{"model": "class-conditioned image flow-matching model", "dataset": "crops of objects in photos (Visual Genome)", "train_examples": 123503, "image_size": 48, "horizontal_flip": false, "conditioning": "class", "arch": "uvit", "objective": "flow_matching", "cond_dim": 192, "targets": ["object"], "num_classes": 300, "cond_dropout": 0.1, "logit_normal_time": false, "norm": "rmsnorm", "norm_position": "pre", "activation": "quick_gelu", "head_dim": 64, "fused_qkv": false, "qk_norm": true, "parallel_block": false, "moe": "expert_choice", "drop_path": 0.05, "kv_group_size": 2, "num_experts": 16, "moe_every": 1, "expert_mlp_ratio": 1, "experts_per_token": 2, "shared_expert": false, "patch_size": [8, 8], "layers": 14, "width": 160, "positions": "sincos", "residual_init": "none", "optimizer": "muon", "muon_scale": "match_rms_adamw", "lr": 0.0018, "momentum": 0.9, "nesterov": true, "orthogonalizer": "newton_schulz_5", "adamw_lr_other_params": 0.00095, "l1_shrink": 0.003, "steps": 4200, "batch_size": 256, "epochs": 8.7, "lr_schedule": "cosine", "final_lr_fraction": 0.01, "warmup_steps": 210, "weight_decay": 0.1, "adamw_weight_decay_other_params": 0.01}
Rows from block 6 of a small class-conditioned image flow-matching model, named by matrix and row number. Rows with one number within an expert belong to one neuron, the router's apart. Each number is 200 + 40 x the weight over its row's rms, rounded and kept within 0 to 999. All counts start at 0.
Before each expert's rows are labels from the 100 images, of 14848 (inputs lightly noised), where the router gives the expert most weight on average: "colour at peak" is the nearest of a few named colours to the mean colour under the peak; "peak at" is the part of the image that holds the peak. Only what is clearly more common there than usual is listed. The data: crops of objects in photos (Visual Genome). In brackets: how many of the 100, against the usual share in percent.
# router: router (model.blocks.6.mlp.router.weight, 16x160, trained with AdamW), inputs 0-159
# up: expert up (model.blocks.6.mlp.up, 16x160x160), inputs 0-159
# down: expert down (model.blocks.6.mlp.down, 16x160x160, transposed), outputs 0-159

# expert 12
colour at peak: red (41 vs 0.5)
peak at: top centre (28 vs 11.1)
router.12,233,160,158,173,87,189,195,113,150,229,165,201,206,198,281,145,231,157,238,199,231,178,236,166,179,252,225,185,186,229,208,253,201,196,174,201,271,157,245,165,236,261,249,187,154,187,195,201,188,202,122,184,209,232,163,197,207,123,205,236,222,220,165,152,155,279,206,232,206,203,230,132,234,208,187,200,160,282,205,214,299,199,175,236,180,204,198,193,171,164,189,218,191,174,184,163,96,245,174,150,136,242,266,161,166,225,158,264,144,122,232,171,272,259,197,200,92,206,139,148,188,169,210,198,224,180,165,183,222,149,226,150,152,173,211,207,218,193,245,192,173,126,156,162,155,133,177,244,188,209,179,187,182,184,173,129,224,176,170,185
up.4,201,140,182,154,185,244,205,222,151,206,221,193,219,249,180,222,269,207,199,191,191,278,179,222,210,171,168,228,207,168,130,234,257,153,218,151,232,262,202,260,215,219,263,255,120,231,113,182,227,120,94,188,233,210,252,221,242,250,154,142,130,216,242,156,194,200,343,153,186,119,197,200,206,197,193,252,233,188,175,216,201,253,199,257,179,167,200,210,161,154,208,228,278,196,197,211,198,171,290,139,195,179,214,117,217,253,170,289,154,235,229,154,146,196,256,197,236,160,248,189,194,192,146,187,187,182,207,214,275,172,185,150,199,137,198,240,207,202,162,164,141,216,180,174,190,143,195,158,219,214,196,196,204,216,217,199,196,150,217,212
down.4,205,165,288,222,143,165,205,232,206,178,208,216,231,202,134,211,151,219,162,268,230,180,167,174,165,154,216,256,223,186,164,214,228,236,191,298,196,132,197,209,207,154,176,141,215,153,212,255,155,209,223,254,269,197,210,143,160,212,198,223,196,108,260,214,202,230,165,187,201,177,259,159,185,199,184,173,213,218,223,239,156,213,241,191,216,176,222,220,289,178,209,207,134,174,188,173,222,205,193,250,220,196,152,230,121,189,184,211,241,223,239,281,270,99,107,163,173,319,205,129,215,189,144,211,213,197,195,201,225,165,220,223,288,193,213,253,164,211,338,170,221,188,151,214,166,205,199,183,249,233,176,203,220,202,136,188,226,183,261,198
up.5,190,192,237,197,268,193,205,255,240,198,179,190,148,164,200,203,103,191,199,225,171,221,196,229,213,236,189,243,197,230,147,255,138,158,203,238,165,205,236,195,235,196,214,187,230,154,194,149,199,188,226,283,188,203,205,291,197,199,215,243,163,186,242,222,186,193,259,208,206,239,159,203,264,223,130,251,239,177,235,166,209,174,181,263,189,138,246,220,215,307,227,217,240,197,189,260,255,242,265,222,203,170,190,186,190,188,246,125,238,314,196,153,125,138,283,314,174,217,210,236,203,170,224,171,243,177,237,210,205,239,229,186,205,231,188,160,223,167,351,155,205,172,248,202,188,210,157,211,241,218,238,202,187,255,165,191,214,245,176,272
down.5,225,250,141,233,181,197,157,199,210,193,201,262,178,215,222,202,228,154,201,172,160,196,234,219,176,169,271,232,207,196,262,145,245,209,149,188,162,151,181,210,154,291,225,230,203,190,194,193,215,218,234,142,175,192,204,229,122,209,202,196,192,150,200,209,201,268,154,177,242,151,259,194,363,225,213,177,190,218,177,208,180,207,257,152,96,188,229,170,249,223,91,118,182,237,221,150,157,195,157,172,192,254,182,206,191,184,154,183,170,209,169,213,187,268,177,182,243,204,112,158,255,195,112,184,160,160,242,180,210,165,162,217,123,171,199,220,131,208,196,257,173,143,159,177,180,185,189,242,257,120,172,241,214,202,155,133,161,226,204,205
up.6,217,183,155,150,149,214,207,213,207,150,222,159,133,201,205,267,201,163,152,147,169,219,210,213,198,190,200,202,184,181,193,191,231,193,278,171,209,255,269,173,170,212,233,262,202,233,144,181,163,166,113,192,159,196,171,186,166,210,163,215,209,160,177,199,232,235,176,221,211,177,202,181,182,124,228,238,265,84,282,244,244,124,203,185,191,177,188,226,220,276,169,235,195,166,203,217,261,215,140,228,166,217,248,226,168,177,198,196,174,209,231,142,231,190,236,314,115,264,199,220,258,185,226,229,235,137,178,123,205,182,248,208,191,236,273,242,320,185,291,250,142,250,188,154,167,215,195,215,188,115,198,230,201,156,178,199,164,210,215,223
down.6,205,194,162,163,200,160,223,207,208,210,213,173,210,264,181,239,231,201,196,212,251,178,221,242,216,151,200,244,183,288,171,187,196,164,171,164,232,220,152,190,253,217,247,165,173,148,243,265,336,218,179,196,181,205,225,187,194,203,195,221,208,200,231,188,110,119,206,190,203,190,204,188,234,184,241,244,245,202,237,165,145,199,204,177,197,160,194,248,223,185,215,237,265,193,208,179,169,217,222,159,207,217,188,184,193,246,192,202,179,257,39,219,209,245,112,133,331,227,245,119,186,265,144,193,185,244,209,183,232,159,231,119,193,188,201,186,202,203,195,149,190,211,178,111,212,205,259,213,194,289,152,292,207,199,199,217,150,225,224,145
up.7,199,221,214,210,230,148,220,246,145,158,159,212,200,178,150,190,206,214,239,144,182,227,186,240,249,201,230,233,174,207,177,83,151,262,213,185,170,150,219,183,113,235,201,139,181,201,199,269,188,189,214,185,209,199,146,217,223,239,238,194,162,286,206,229,216,205,173,228,216,131,204,176,142,217,206,230,158,189,188,184,192,198,142,250,154,264,217,157,173,205,232,149,142,173,240,139,174,187,204,118,219,219,197,181,134,206,219,219,196,264,204,202,177,134,188,239,224,237,187,177,142,279,116,218,220,221,195,233,284,121,200,234,209,200,213,159,291,214,255,265,205,190,95,165,146,282,189,270,196,267,125,228,212,185,157,145,184,147,225,202
down.7,202,245,119,208,207,249,125,218,217,152,174,198,226,230,152,201,211,219,167,172,253,189,169,176,183,133,152,204,198,141,107,200,273,140,102,188,181,211,213,224,212,164,171,246,269,227,188,167,208,194,256,239,203,160,179,148,185,227,209,249,143,160,146,189,274,134,253,281,210,264,239,201,197,230,198,194,192,227,154,192,211,220,154,253,185,219,202,196,198,185,221,185,195,301,205,198,223,202,213,184,214,221,293,202,186,231,202,175,203,148,174,281,264,192,225,205,178,177,213,213,229,155,189,130,259,186,224,193,184,249,171,163,235,175,141,357,214,150,191,268,126,153,208,158,207,194,233,244,199,169,277,193,188,169,203,220,249,215,196,236

# expert 8
colour at peak: black (48 vs 12.2)
peak at: bottom centre (29 vs 11.1); top centre (28 vs 11.1)
router.8,165,142,175,241,104,219,215,119,142,205,54,243,230,247,207,187,183,145,153,183,223,188,223,156,231,267,180,117,260,202,264,213,159,235,177,151,214,193,166,180,168,225,250,200,179,148,142,250,241,223,188,197,186,131,188,229,259,238,245,181,197,218,207,191,177,196,233,237,164,252,205,107,218,239,160,194,212,232,167,178,253,177,207,276,239,210,198,117,191,241,162,193,191,194,156,157,139,220,123,183,147,249,187,165,164,181,207,195,161,180,242,173,194,198,157,282,177,152,188,192,184,113,158,279,193,231,198,177,186,209,262,145,238,197,237,157,201,151,186,182,154,166,208,202,167,190,209,259,198,210,206,241,123,141,184,188,236,199,173,172
up.4,160,169,192,209,192,127,200,191,185,232,162,247,219,208,238,295,179,168,182,192,155,183,241,102,235,205,111,195,278,248,199,191,200,271,191,187,125,241,180,162,160,257,259,181,288,172,257,256,169,225,199,245,203,123,193,191,228,146,141,114,227,239,214,198,210,264,183,222,193,130,162,222,164,239,169,100,170,231,220,182,269,109,212,202,218,155,220,229,202,208,194,219,223,167,206,265,271,229,263,238,240,212,212,261,213,177,203,187,188,160,206,229,166,178,172,152,218,210,276,234,220,136,174,157,163,185,160,126,172,193,246,264,150,178,171,196,162,177,244,246,176,218,171,187,279,216,208,180,236,227,192,191,163,148,162,232,199,191,204,196
down.4,287,199,224,105,198,261,197,161,67,193,226,178,252,248,197,200,201,118,257,185,157,199,196,229,209,219,248,171,229,179,200,201,275,116,219,185,212,139,159,199,167,218,138,279,144,201,206,232,224,110,133,234,235,235,194,265,201,189,243,205,230,111,187,211,191,185,209,221,109,242,183,169,251,161,191,241,166,175,205,216,201,162,185,155,138,256,266,162,236,204,230,183,154,202,199,185,138,166,156,173,211,187,196,175,135,240,195,266,216,187,211,143,263,252,190,180,206,202,198,228,189,182,232,129,202,212,158,202,174,188,164,85,208,179,215,174,188,244,171,207,180,146,196,228,188,214,151,217,167,205,161,210,193,218,203,103,173,140,213,235
up.5,165,241,230,217,188,202,241,197,227,206,219,297,212,296,179,225,187,206,233,267,223,201,141,247,228,208,203,232,215,230,326,181,193,257,131,266,222,239,125,168,228,166,185,146,163,243,187,257,225,167,136,200,162,163,252,176,168,165,189,244,197,261,184,236,198,196,132,200,170,252,174,178,259,192,117,185,214,185,247,184,207,184,148,241,113,182,153,232,200,171,174,168,140,180,184,177,199,234,163,225,229,309,132,124,164,197,162,187,173,181,262,175,252,141,123,223,200,212,217,260,253,200,190,200,221,207,233,175,219,248,215,212,156,227,192,266,144,199,134,218,252,173,165,238,237,215,191,221,238,248,221,213,229,156,272,197,205,219,245,211
down.5,232,199,186,103,215,212,189,170,200,145,200,152,198,133,216,209,244,281,151,80,221,184,168,155,236,218,255,214,205,111,161,226,198,198,224,229,224,229,210,217,189,208,208,145,209,222,203,226,186,151,203,194,187,142,130,186,231,108,190,156,188,222,190,227,210,244,180,95,202,197,213,213,190,95,244,308,222,257,212,205,179,151,277,157,215,175,203,262,225,195,124,157,214,213,182,244,151,196,152,196,202,128,245,112,276,189,205,114,227,204,156,166,203,191,235,192,226,208,195,142,100,176,233,189,197,188,220,272,225,198,196,195,225,151,166,193,215,197,189,256,183,170,210,169,182,177,174,178,103,179,222,224,199,165,155,221,170,199,168,214
up.6,158,174,272,173,158,201,185,176,175,172,156,219,250,215,188,239,152,135,222,185,275,229,352,203,177,130,166,182,184,195,188,269,178,210,238,135,140,257,207,167,207,189,183,213,233,124,199,205,216,218,96,178,138,199,202,173,255,229,179,215,189,264,255,220,194,258,228,215,204,170,210,190,236,229,136,188,199,188,174,110,186,178,196,268,275,164,169,175,144,193,189,196,235,190,118,209,172,301,199,208,179,178,190,241,226,220,142,190,157,173,226,242,205,198,214,222,191,174,226,191,189,219,214,169,167,222,124,156,139,226,150,186,267,222,199,128,150,196,259,167,219,212,256,274,216,164,219,237,208,218,153,225,96,243,193,240,209,223,200,203
down.6,197,198,120,306,205,167,261,204,153,240,235,206,163,197,291,202,225,204,152,201,184,277,146,149,201,248,278,203,191,205,254,205,185,214,241,246,225,125,180,206,213,186,212,230,197,196,190,191,213,189,182,190,149,270,243,179,203,180,211,183,176,179,163,175,202,248,222,165,187,180,253,177,170,151,198,155,213,186,218,164,266,189,227,174,190,169,252,224,94,217,228,215,230,135,241,275,211,230,168,198,222,199,211,214,276,177,249,170,199,278,113,182,145,225,225,308,177,177,179,307,231,253,131,202,213,214,219,257,193,205,203,198,142,258,257,221,163,192,145,213,152,206,158,187,226,212,158,194,143,185,249,175,209,153,196,92,216,193,171,138
up.7,194,154,91,169,168,240,161,193,206,194,232,206,149,250,260,177,134,142,203,260,104,186,224,190,184,166,238,206,211,195,119,196,195,233,222,270,215,269,231,136,152,276,251,244,228,201,230,250,193,205,161,178,229,213,149,222,182,213,151,235,191,258,165,192,211,224,213,235,239,305,189,200,241,232,174,143,229,195,267,206,190,225,127,184,152,154,202,153,204,198,207,216,220,138,144,169,248,201,207,110,141,193,214,157,197,247,193,243,172,185,224,242,246,197,191,192,238,190,158,97,137,146,188,177,214,208,208,246,178,156,192,152,207,201,215,226,206,214,185,209,205,162,259,202,251,204,214,245,91,213,199,248,223,265,124,205,210,181,149,268
down.7,177,192,150,152,252,129,163,206,198,157,188,98,239,200,193,204,231,203,205,173,265,241,177,176,207,191,141,176,205,184,266,200,249,162,228,154,239,237,183,199,298,191,199,157,108,189,135,198,139,183,218,149,198,186,270,227,255,170,294,193,190,236,191,231,244,187,272,222,206,175,270,183,208,162,126,106,190,154,189,198,240,225,203,229,258,158,215,175,193,195,165,144,209,229,165,185,268,153,225,230,217,187,295,218,201,144,220,228,148,182,182,214,175,291,185,218,179,211,233,190,203,270,114,215,135,170,235,207,200,200,206,222,183,182,194,226,160,248,170,161,105,199,179,219,119,267,189,201,163,205,226,172,195,177,247,122,188,153,195,185

# expert 9
colour at peak: pink (47 vs 9)
peak at: middle left (40 vs 11.1); bottom left (35 vs 11.1)
router.9,192,236,212,220,221,245,250,241,240,191,249,183,220,144,165,216,202,185,207,190,175,209,190,196,179,160,236,231,152,187,197,120,217,177,132,154,243,204,227,208,185,162,151,152,218,287,156,244,236,258,267,251,218,208,110,177,233,300,230,201,230,255,268,268,230,161,261,209,211,213,254,222,194,176,279,266,244,182,191,254,200,209,211,196,208,186,209,198,271,224,172,206,171,211,188,195,175,113,278,232,187,147,142,201,221,227,190,159,243,323,218,182,202,200,164,192,245,234,233,111,269,191,222,282,232,149,209,226,193,213,249,193,213,238,187,237,235,240,175,217,286,178,238,245,204,241,202,176,248,223,238,220,232,255,210,278,208,203,257,232
up.4,157,204,215,99,175,200,139,202,226,243,214,186,213,199,223,245,145,207,222,162,200,217,204,254,100,199,203,178,247,135,157,275,238,214,255,207,205,141,267,202,216,203,256,278,203,166,175,163,167,206,188,195,203,201,153,153,208,196,207,110,218,243,144,121,216,215,178,169,219,247,194,115,176,170,206,230,148,204,298,184,182,210,162,175,197,166,135,195,208,227,237,204,195,186,192,226,177,264,198,201,121,170,150,175,252,287,180,160,195,155,158,246,153,243,232,213,164,190,215,210,166,214,158,251,196,242,201,189,292,202,229,172,195,205,281,206,220,212,201,202,234,249,211,214,215,264,292,239,238,88,127,239,237,150,177,206,215,226,155,170
down.4,148,235,192,266,207,159,198,177,149,163,286,174,147,173,258,260,191,193,212,227,185,149,204,202,240,174,209,214,189,273,183,227,192,237,214,138,256,178,154,134,235,229,183,136,182,204,244,229,226,183,210,244,129,204,299,267,106,265,230,185,206,190,168,164,204,237,196,198,222,125,222,166,177,201,186,201,187,170,150,217,179,157,215,191,242,224,171,193,229,214,261,186,215,152,270,169,173,147,176,261,220,232,120,205,123,203,246,176,108,150,200,154,181,235,120,137,200,125,285,263,245,204,197,222,300,186,173,262,191,193,201,218,219,202,183,194,208,178,208,205,198,177,168,194,139,149,210,268,175,187,234,202,223,178,251,172,176,196,166,287
up.5,152,196,171,238,246,200,231,120,263,177,228,175,261,164,230,300,258,216,205,150,243,291,196,182,209,261,213,167,223,170,170,126,231,201,264,190,184,150,227,146,192,114,176,249,196,160,172,191,279,182,156,211,184,224,209,157,188,176,272,211,174,259,132,150,229,206,223,174,206,100,227,178,160,174,193,272,216,205,151,190,180,200,180,239,177,288,214,188,196,159,230,196,201,222,203,219,232,227,182,185,146,206,212,272,213,187,202,194,234,192,185,230,198,271,212,196,176,251,243,168,124,192,163,202,229,123,255,179,234,230,185,220,211,99,232,209,172,248,193,216,208,119,135,112,247,167,231,220,185,179,208,127,249,235,267,211,176,225,199,165
down.5,252,135,295,225,267,180,194,236,223,162,215,206,154,302,139,134,199,143,175,246,202,127,146,197,160,265,206,228,192,266,151,201,225,207,242,207,194,209,213,174,225,133,203,181,174,171,228,204,188,173,211,180,226,157,251,296,224,193,136,175,201,222,198,193,106,238,127,87,216,160,252,258,231,181,111,215,187,143,199,137,201,229,228,235,227,199,176,214,238,126,171,204,137,237,197,178,183,199,168,209,246,190,103,168,198,192,204,220,182,182,164,147,211,219,240,196,229,209,138,238,133,171,164,129,192,214,151,189,196,261,256,231,129,237,203,199,176,200,229,203,131,203,213,246,220,229,203,200,226,202,180,174,212,172,147,173,206,131,185,168
up.6,227,224,181,214,159,262,210,194,167,211,151,126,202,187,221,195,191,200,276,181,243,210,168,185,225,184,226,196,265,192,268,164,209,228,211,144,255,110,234,252,199,204,205,210,170,197,106,229,177,274,193,256,195,188,155,210,216,203,226,307,199,197,219,151,213,166,144,175,198,217,117,189,208,227,249,215,193,184,147,138,226,164,214,278,200,217,120,304,177,224,282,218,222,204,215,261,171,207,182,202,240,253,247,212,183,141,227,194,170,228,200,217,155,158,229,111,134,187,208,215,147,176,137,235,191,185,219,198,278,134,252,221,200,201,187,174,238,152,254,160,199,202,184,190,207,217,244,189,287,153,181,293,187,153,256,268,234,249,208,178
down.6,186,209,178,178,202,211,159,186,185,148,189,287,270,250,175,125,226,194,155,186,201,216,220,137,167,220,196,201,249,152,106,278,155,243,258,225,224,186,214,200,174,214,165,196,249,122,327,234,310,169,225,195,192,165,202,169,145,262,201,112,167,229,204,220,220,174,228,201,196,182,223,185,220,189,213,200,267,165,198,262,206,299,239,183,285,210,178,206,168,138,194,192,221,199,198,175,212,239,245,164,162,170,197,211,247,215,210,175,161,146,200,160,159,234,225,224,191,154,212,269,207,192,200,214,286,212,234,251,271,202,111,258,190,192,173,214,247,200,179,207,195,229,214,202,210,180,148,230,168,187,217,199,216,292,102,155,182,174,162,252
up.7,215,171,184,152,218,199,206,226,184,302,246,215,171,151,192,248,193,259,174,157,265,217,196,179,193,195,199,157,220,225,209,182,230,244,209,185,208,200,162,314,198,143,267,202,167,168,220,175,254,249,255,256,130,186,203,168,226,182,210,156,253,270,251,192,186,185,132,165,235,180,226,150,263,151,158,270,245,237,211,199,196,248,233,134,224,237,236,171,240,228,223,224,191,193,204,157,227,258,209,199,184,122,139,219,192,165,176,219,182,257,246,311,226,229,193,199,85,194,172,134,219,180,161,192,131,150,182,240,107,220,207,156,286,221,229,196,161,161,189,202,158,146,158,194,205,184,247,174,159,222,217,132,145,208,191,168,206,149,172,197
down.7,180,218,173,243,188,193,226,243,216,181,194,157,188,249,224,203,250,88,219,187,194,231,205,205,168,252,214,207,214,200,242,237,230,190,229,204,184,233,190,195,217,242,220,187,253,208,186,208,223,161,163,274,196,185,172,234,236,191,170,235,222,175,149,171,242,271,173,210,186,214,239,221,280,143,264,232,126,214,194,185,194,165,204,149,167,192,193,182,140,139,173,159,125,267,140,226,212,179,294,147,231,165,203,169,204,201,203,204,165,155,182,172,128,188,146,246,348,218,136,232,119,172,248,96,114,206,179,183,209,199,187,177,184,179,216,166,233,236,217,229,171,235,200,173,197,194,237,206,151,111,294,120,217,139,189,156,183,210,228,151

# expert 7
colour at peak: blue (40 vs 0.5); cyan (27 vs 0.8)
peak at: top left (27 vs 11.1)
router.7,215,228,225,193,226,142,243,148,195,198,264,154,126,265,259,246,170,126,251,195,243,215,184,236,217,215,175,260,222,203,136,181,303,192,170,320,178,219,167,160,224,199,166,226,142,222,194,234,214,142,233,155,196,234,242,194,174,249,164,168,117,244,205,137,191,220,137,213,210,124,208,197,256,182,221,210,220,203,261,135,193,263,195,212,250,201,241,181,168,146,202,211,188,205,188,199,250,201,148,186,222,265,171,241,178,168,190,177,184,169,223,143,213,154,205,155,210,196,198,165,198,252,193,117,206,175,226,136,168,266,156,184,227,259,146,189,140,243,179,270,168,152,131,165,271,216,194,172,245,178,127,154,238,207,215,207,240,232,135,174
up.4,202,164,219,252,208,245,208,200,188,213,247,162,184,179,221,216,200,201,200,264,181,198,200,143,194,119,166,181,160,158,178,207,137,196,225,228,166,186,248,215,228,197,189,207,244,116,214,185,206,162,236,213,198,247,180,161,247,234,191,145,214,121,179,188,163,99,253,199,260,256,198,177,178,205,169,191,233,221,198,199,215,217,206,187,267,237,187,206,210,225,207,212,229,175,286,213,216,241,142,198,258,217,89,135,229,105,222,173,229,160,258,212,95,202,307,96,224,213,197,214,196,278,198,201,236,224,226,171,298,287,193,189,249,194,239,230,148,205,184,206,230,197,128,202,276,245,218,245,200,191,187,241,165,209,227,247,205,221,278,155
down.4,187,192,264,242,158,149,220,180,208,217,218,223,219,249,264,166,240,245,206,223,244,136,194,193,273,122,240,211,194,261,213,176,235,221,208,166,227,179,202,195,156,211,152,178,208,222,237,217,241,200,254,183,169,190,193,189,189,130,189,205,214,210,186,263,216,271,166,141,196,214,140,189,192,194,232,123,174,173,195,260,178,192,212,163,232,207,113,263,217,162,244,128,210,225,140,258,99,175,212,169,174,212,254,207,219,225,180,219,298,292,159,219,213,162,244,194,164,195,176,204,127,195,259,212,194,200,204,133,268,213,262,134,211,155,232,184,234,196,211,163,182,244,296,201,189,148,250,202,171,213,199,224,222,178,187,219,171,107,276,313
up.5,199,197,212,153,204,204,163,233,196,209,201,202,176,171,241,150,171,152,235,125,169,245,222,196,175,225,167,219,250,164,173,195,225,204,170,230,233,240,159,179,213,205,172,205,186,169,179,211,227,172,120,256,352,273,183,174,258,178,191,239,205,168,190,254,183,209,202,88,221,231,158,171,217,217,248,177,229,269,206,138,204,229,179,198,210,188,191,161,139,177,196,200,200,117,152,224,181,210,166,184,182,199,200,156,164,206,237,204,277,198,99,99,261,199,212,267,157,194,215,262,163,206,278,282,212,174,214,185,263,217,189,239,258,147,239,182,216,162,253,217,181,249,230,163,210,263,223,186,108,247,198,207,191,214,170,262,164,260,218,128
down.5,265,172,203,180,205,209,242,215,269,216,200,179,204,188,83,149,187,163,221,163,227,229,173,206,120,150,278,187,219,189,202,218,208,214,193,147,229,204,227,167,226,134,267,171,209,169,180,243,230,220,254,186,176,170,227,188,173,259,209,119,206,252,248,186,228,203,161,156,231,228,230,194,157,191,159,111,189,152,198,240,150,163,139,161,220,231,269,220,194,182,172,225,203,344,204,206,223,180,229,201,250,169,208,198,287,128,224,224,274,191,214,231,206,177,237,40,255,231,199,217,217,168,188,160,227,123,227,221,166,202,253,196,179,217,174,189,196,189,226,191,201,128,193,259,245,195,127,241,262,206,207,213,236,163,163,209,229,213,191,218
up.6,178,181,171,171,252,214,246,188,158,212,124,176,198,212,200,137,206,193,193,181,190,162,227,200,150,192,233,224,204,197,322,174,191,227,178,233,254,226,167,216,184,167,217,188,251,240,192,202,262,202,268,230,199,143,206,207,188,187,239,206,155,244,170,172,162,217,142,251,178,227,225,211,211,208,229,203,204,313,245,227,198,161,234,218,182,197,260,195,226,150,269,182,191,241,148,212,76,154,233,227,215,221,195,152,205,218,189,164,230,124,172,208,225,107,222,222,161,197,90,188,218,118,285,193,191,171,176,216,124,122,122,222,185,204,193,263,284,147,306,175,217,200,177,142,170,228,200,186,234,154,220,202,166,207,228,169,251,214,202,155
down.6,163,175,200,171,169,207,204,153,206,113,184,201,216,181,189,278,188,248,135,166,197,137,185,203,264,197,227,166,182,210,115,188,203,158,183,177,153,204,186,187,212,243,204,161,241,88,205,162,219,202,216,181,271,200,254,220,313,280,186,122,167,153,176,142,222,318,167,116,191,194,167,193,230,215,149,175,150,156,225,165,199,252,166,150,197,163,242,223,122,188,200,155,218,229,175,196,233,195,168,199,174,219,152,188,247,141,203,235,233,212,186,203,222,221,189,148,176,192,206,232,111,187,172,203,208,218,205,196,222,171,183,173,290,222,219,152,218,245,173,314,197,183,196,223,196,208,248,227,220,253,215,206,284,127,280,225,150,202,222,200
up.7,178,219,154,181,200,216,198,158,202,197,171,231,184,260,218,204,339,200,165,227,195,227,224,264,198,259,282,188,129,181,295,183,144,224,88,196,182,260,175,282,251,200,178,172,199,187,210,193,214,217,251,200,148,214,212,211,176,166,193,244,256,202,228,193,195,192,193,287,212,200,200,214,274,208,198,191,165,239,164,264,263,177,157,164,162,230,165,150,164,209,138,202,229,243,178,127,172,182,171,213,197,221,190,238,235,120,146,177,244,237,159,171,220,221,162,176,243,235,234,87,162,216,241,240,255,151,136,230,196,250,205,178,194,178,216,190,235,202,229,197,228,192,229,233,226,213,161,138,227,142,168,157,243,126,114,197,209,225,150,239
down.7,290,186,194,190,198,159,209,211,200,107,165,181,219,207,237,188,257,196,197,231,207,210,230,236,224,215,180,222,180,167,199,227,187,192,241,195,189,212,222,193,191,148,242,266,223,187,260,175,222,140,207,211,205,184,192,182,232,192,285,219,203,178,206,215,215,204,256,283,216,162,196,245,240,165,199,205,200,93,213,219,168,110,184,219,219,272,192,228,213,256,191,192,238,151,179,323,199,171,179,153,259,235,205,224,181,216,151,155,163,197,133,202,225,216,204,175,186,154,219,272,194,150,98,126,200,240,223,205,137,222,249,247,150,267,259,155,159,198,181,201,179,193,99,164,198,101,238,177,193,157,250,187,167,234,282,167,217,241,197,95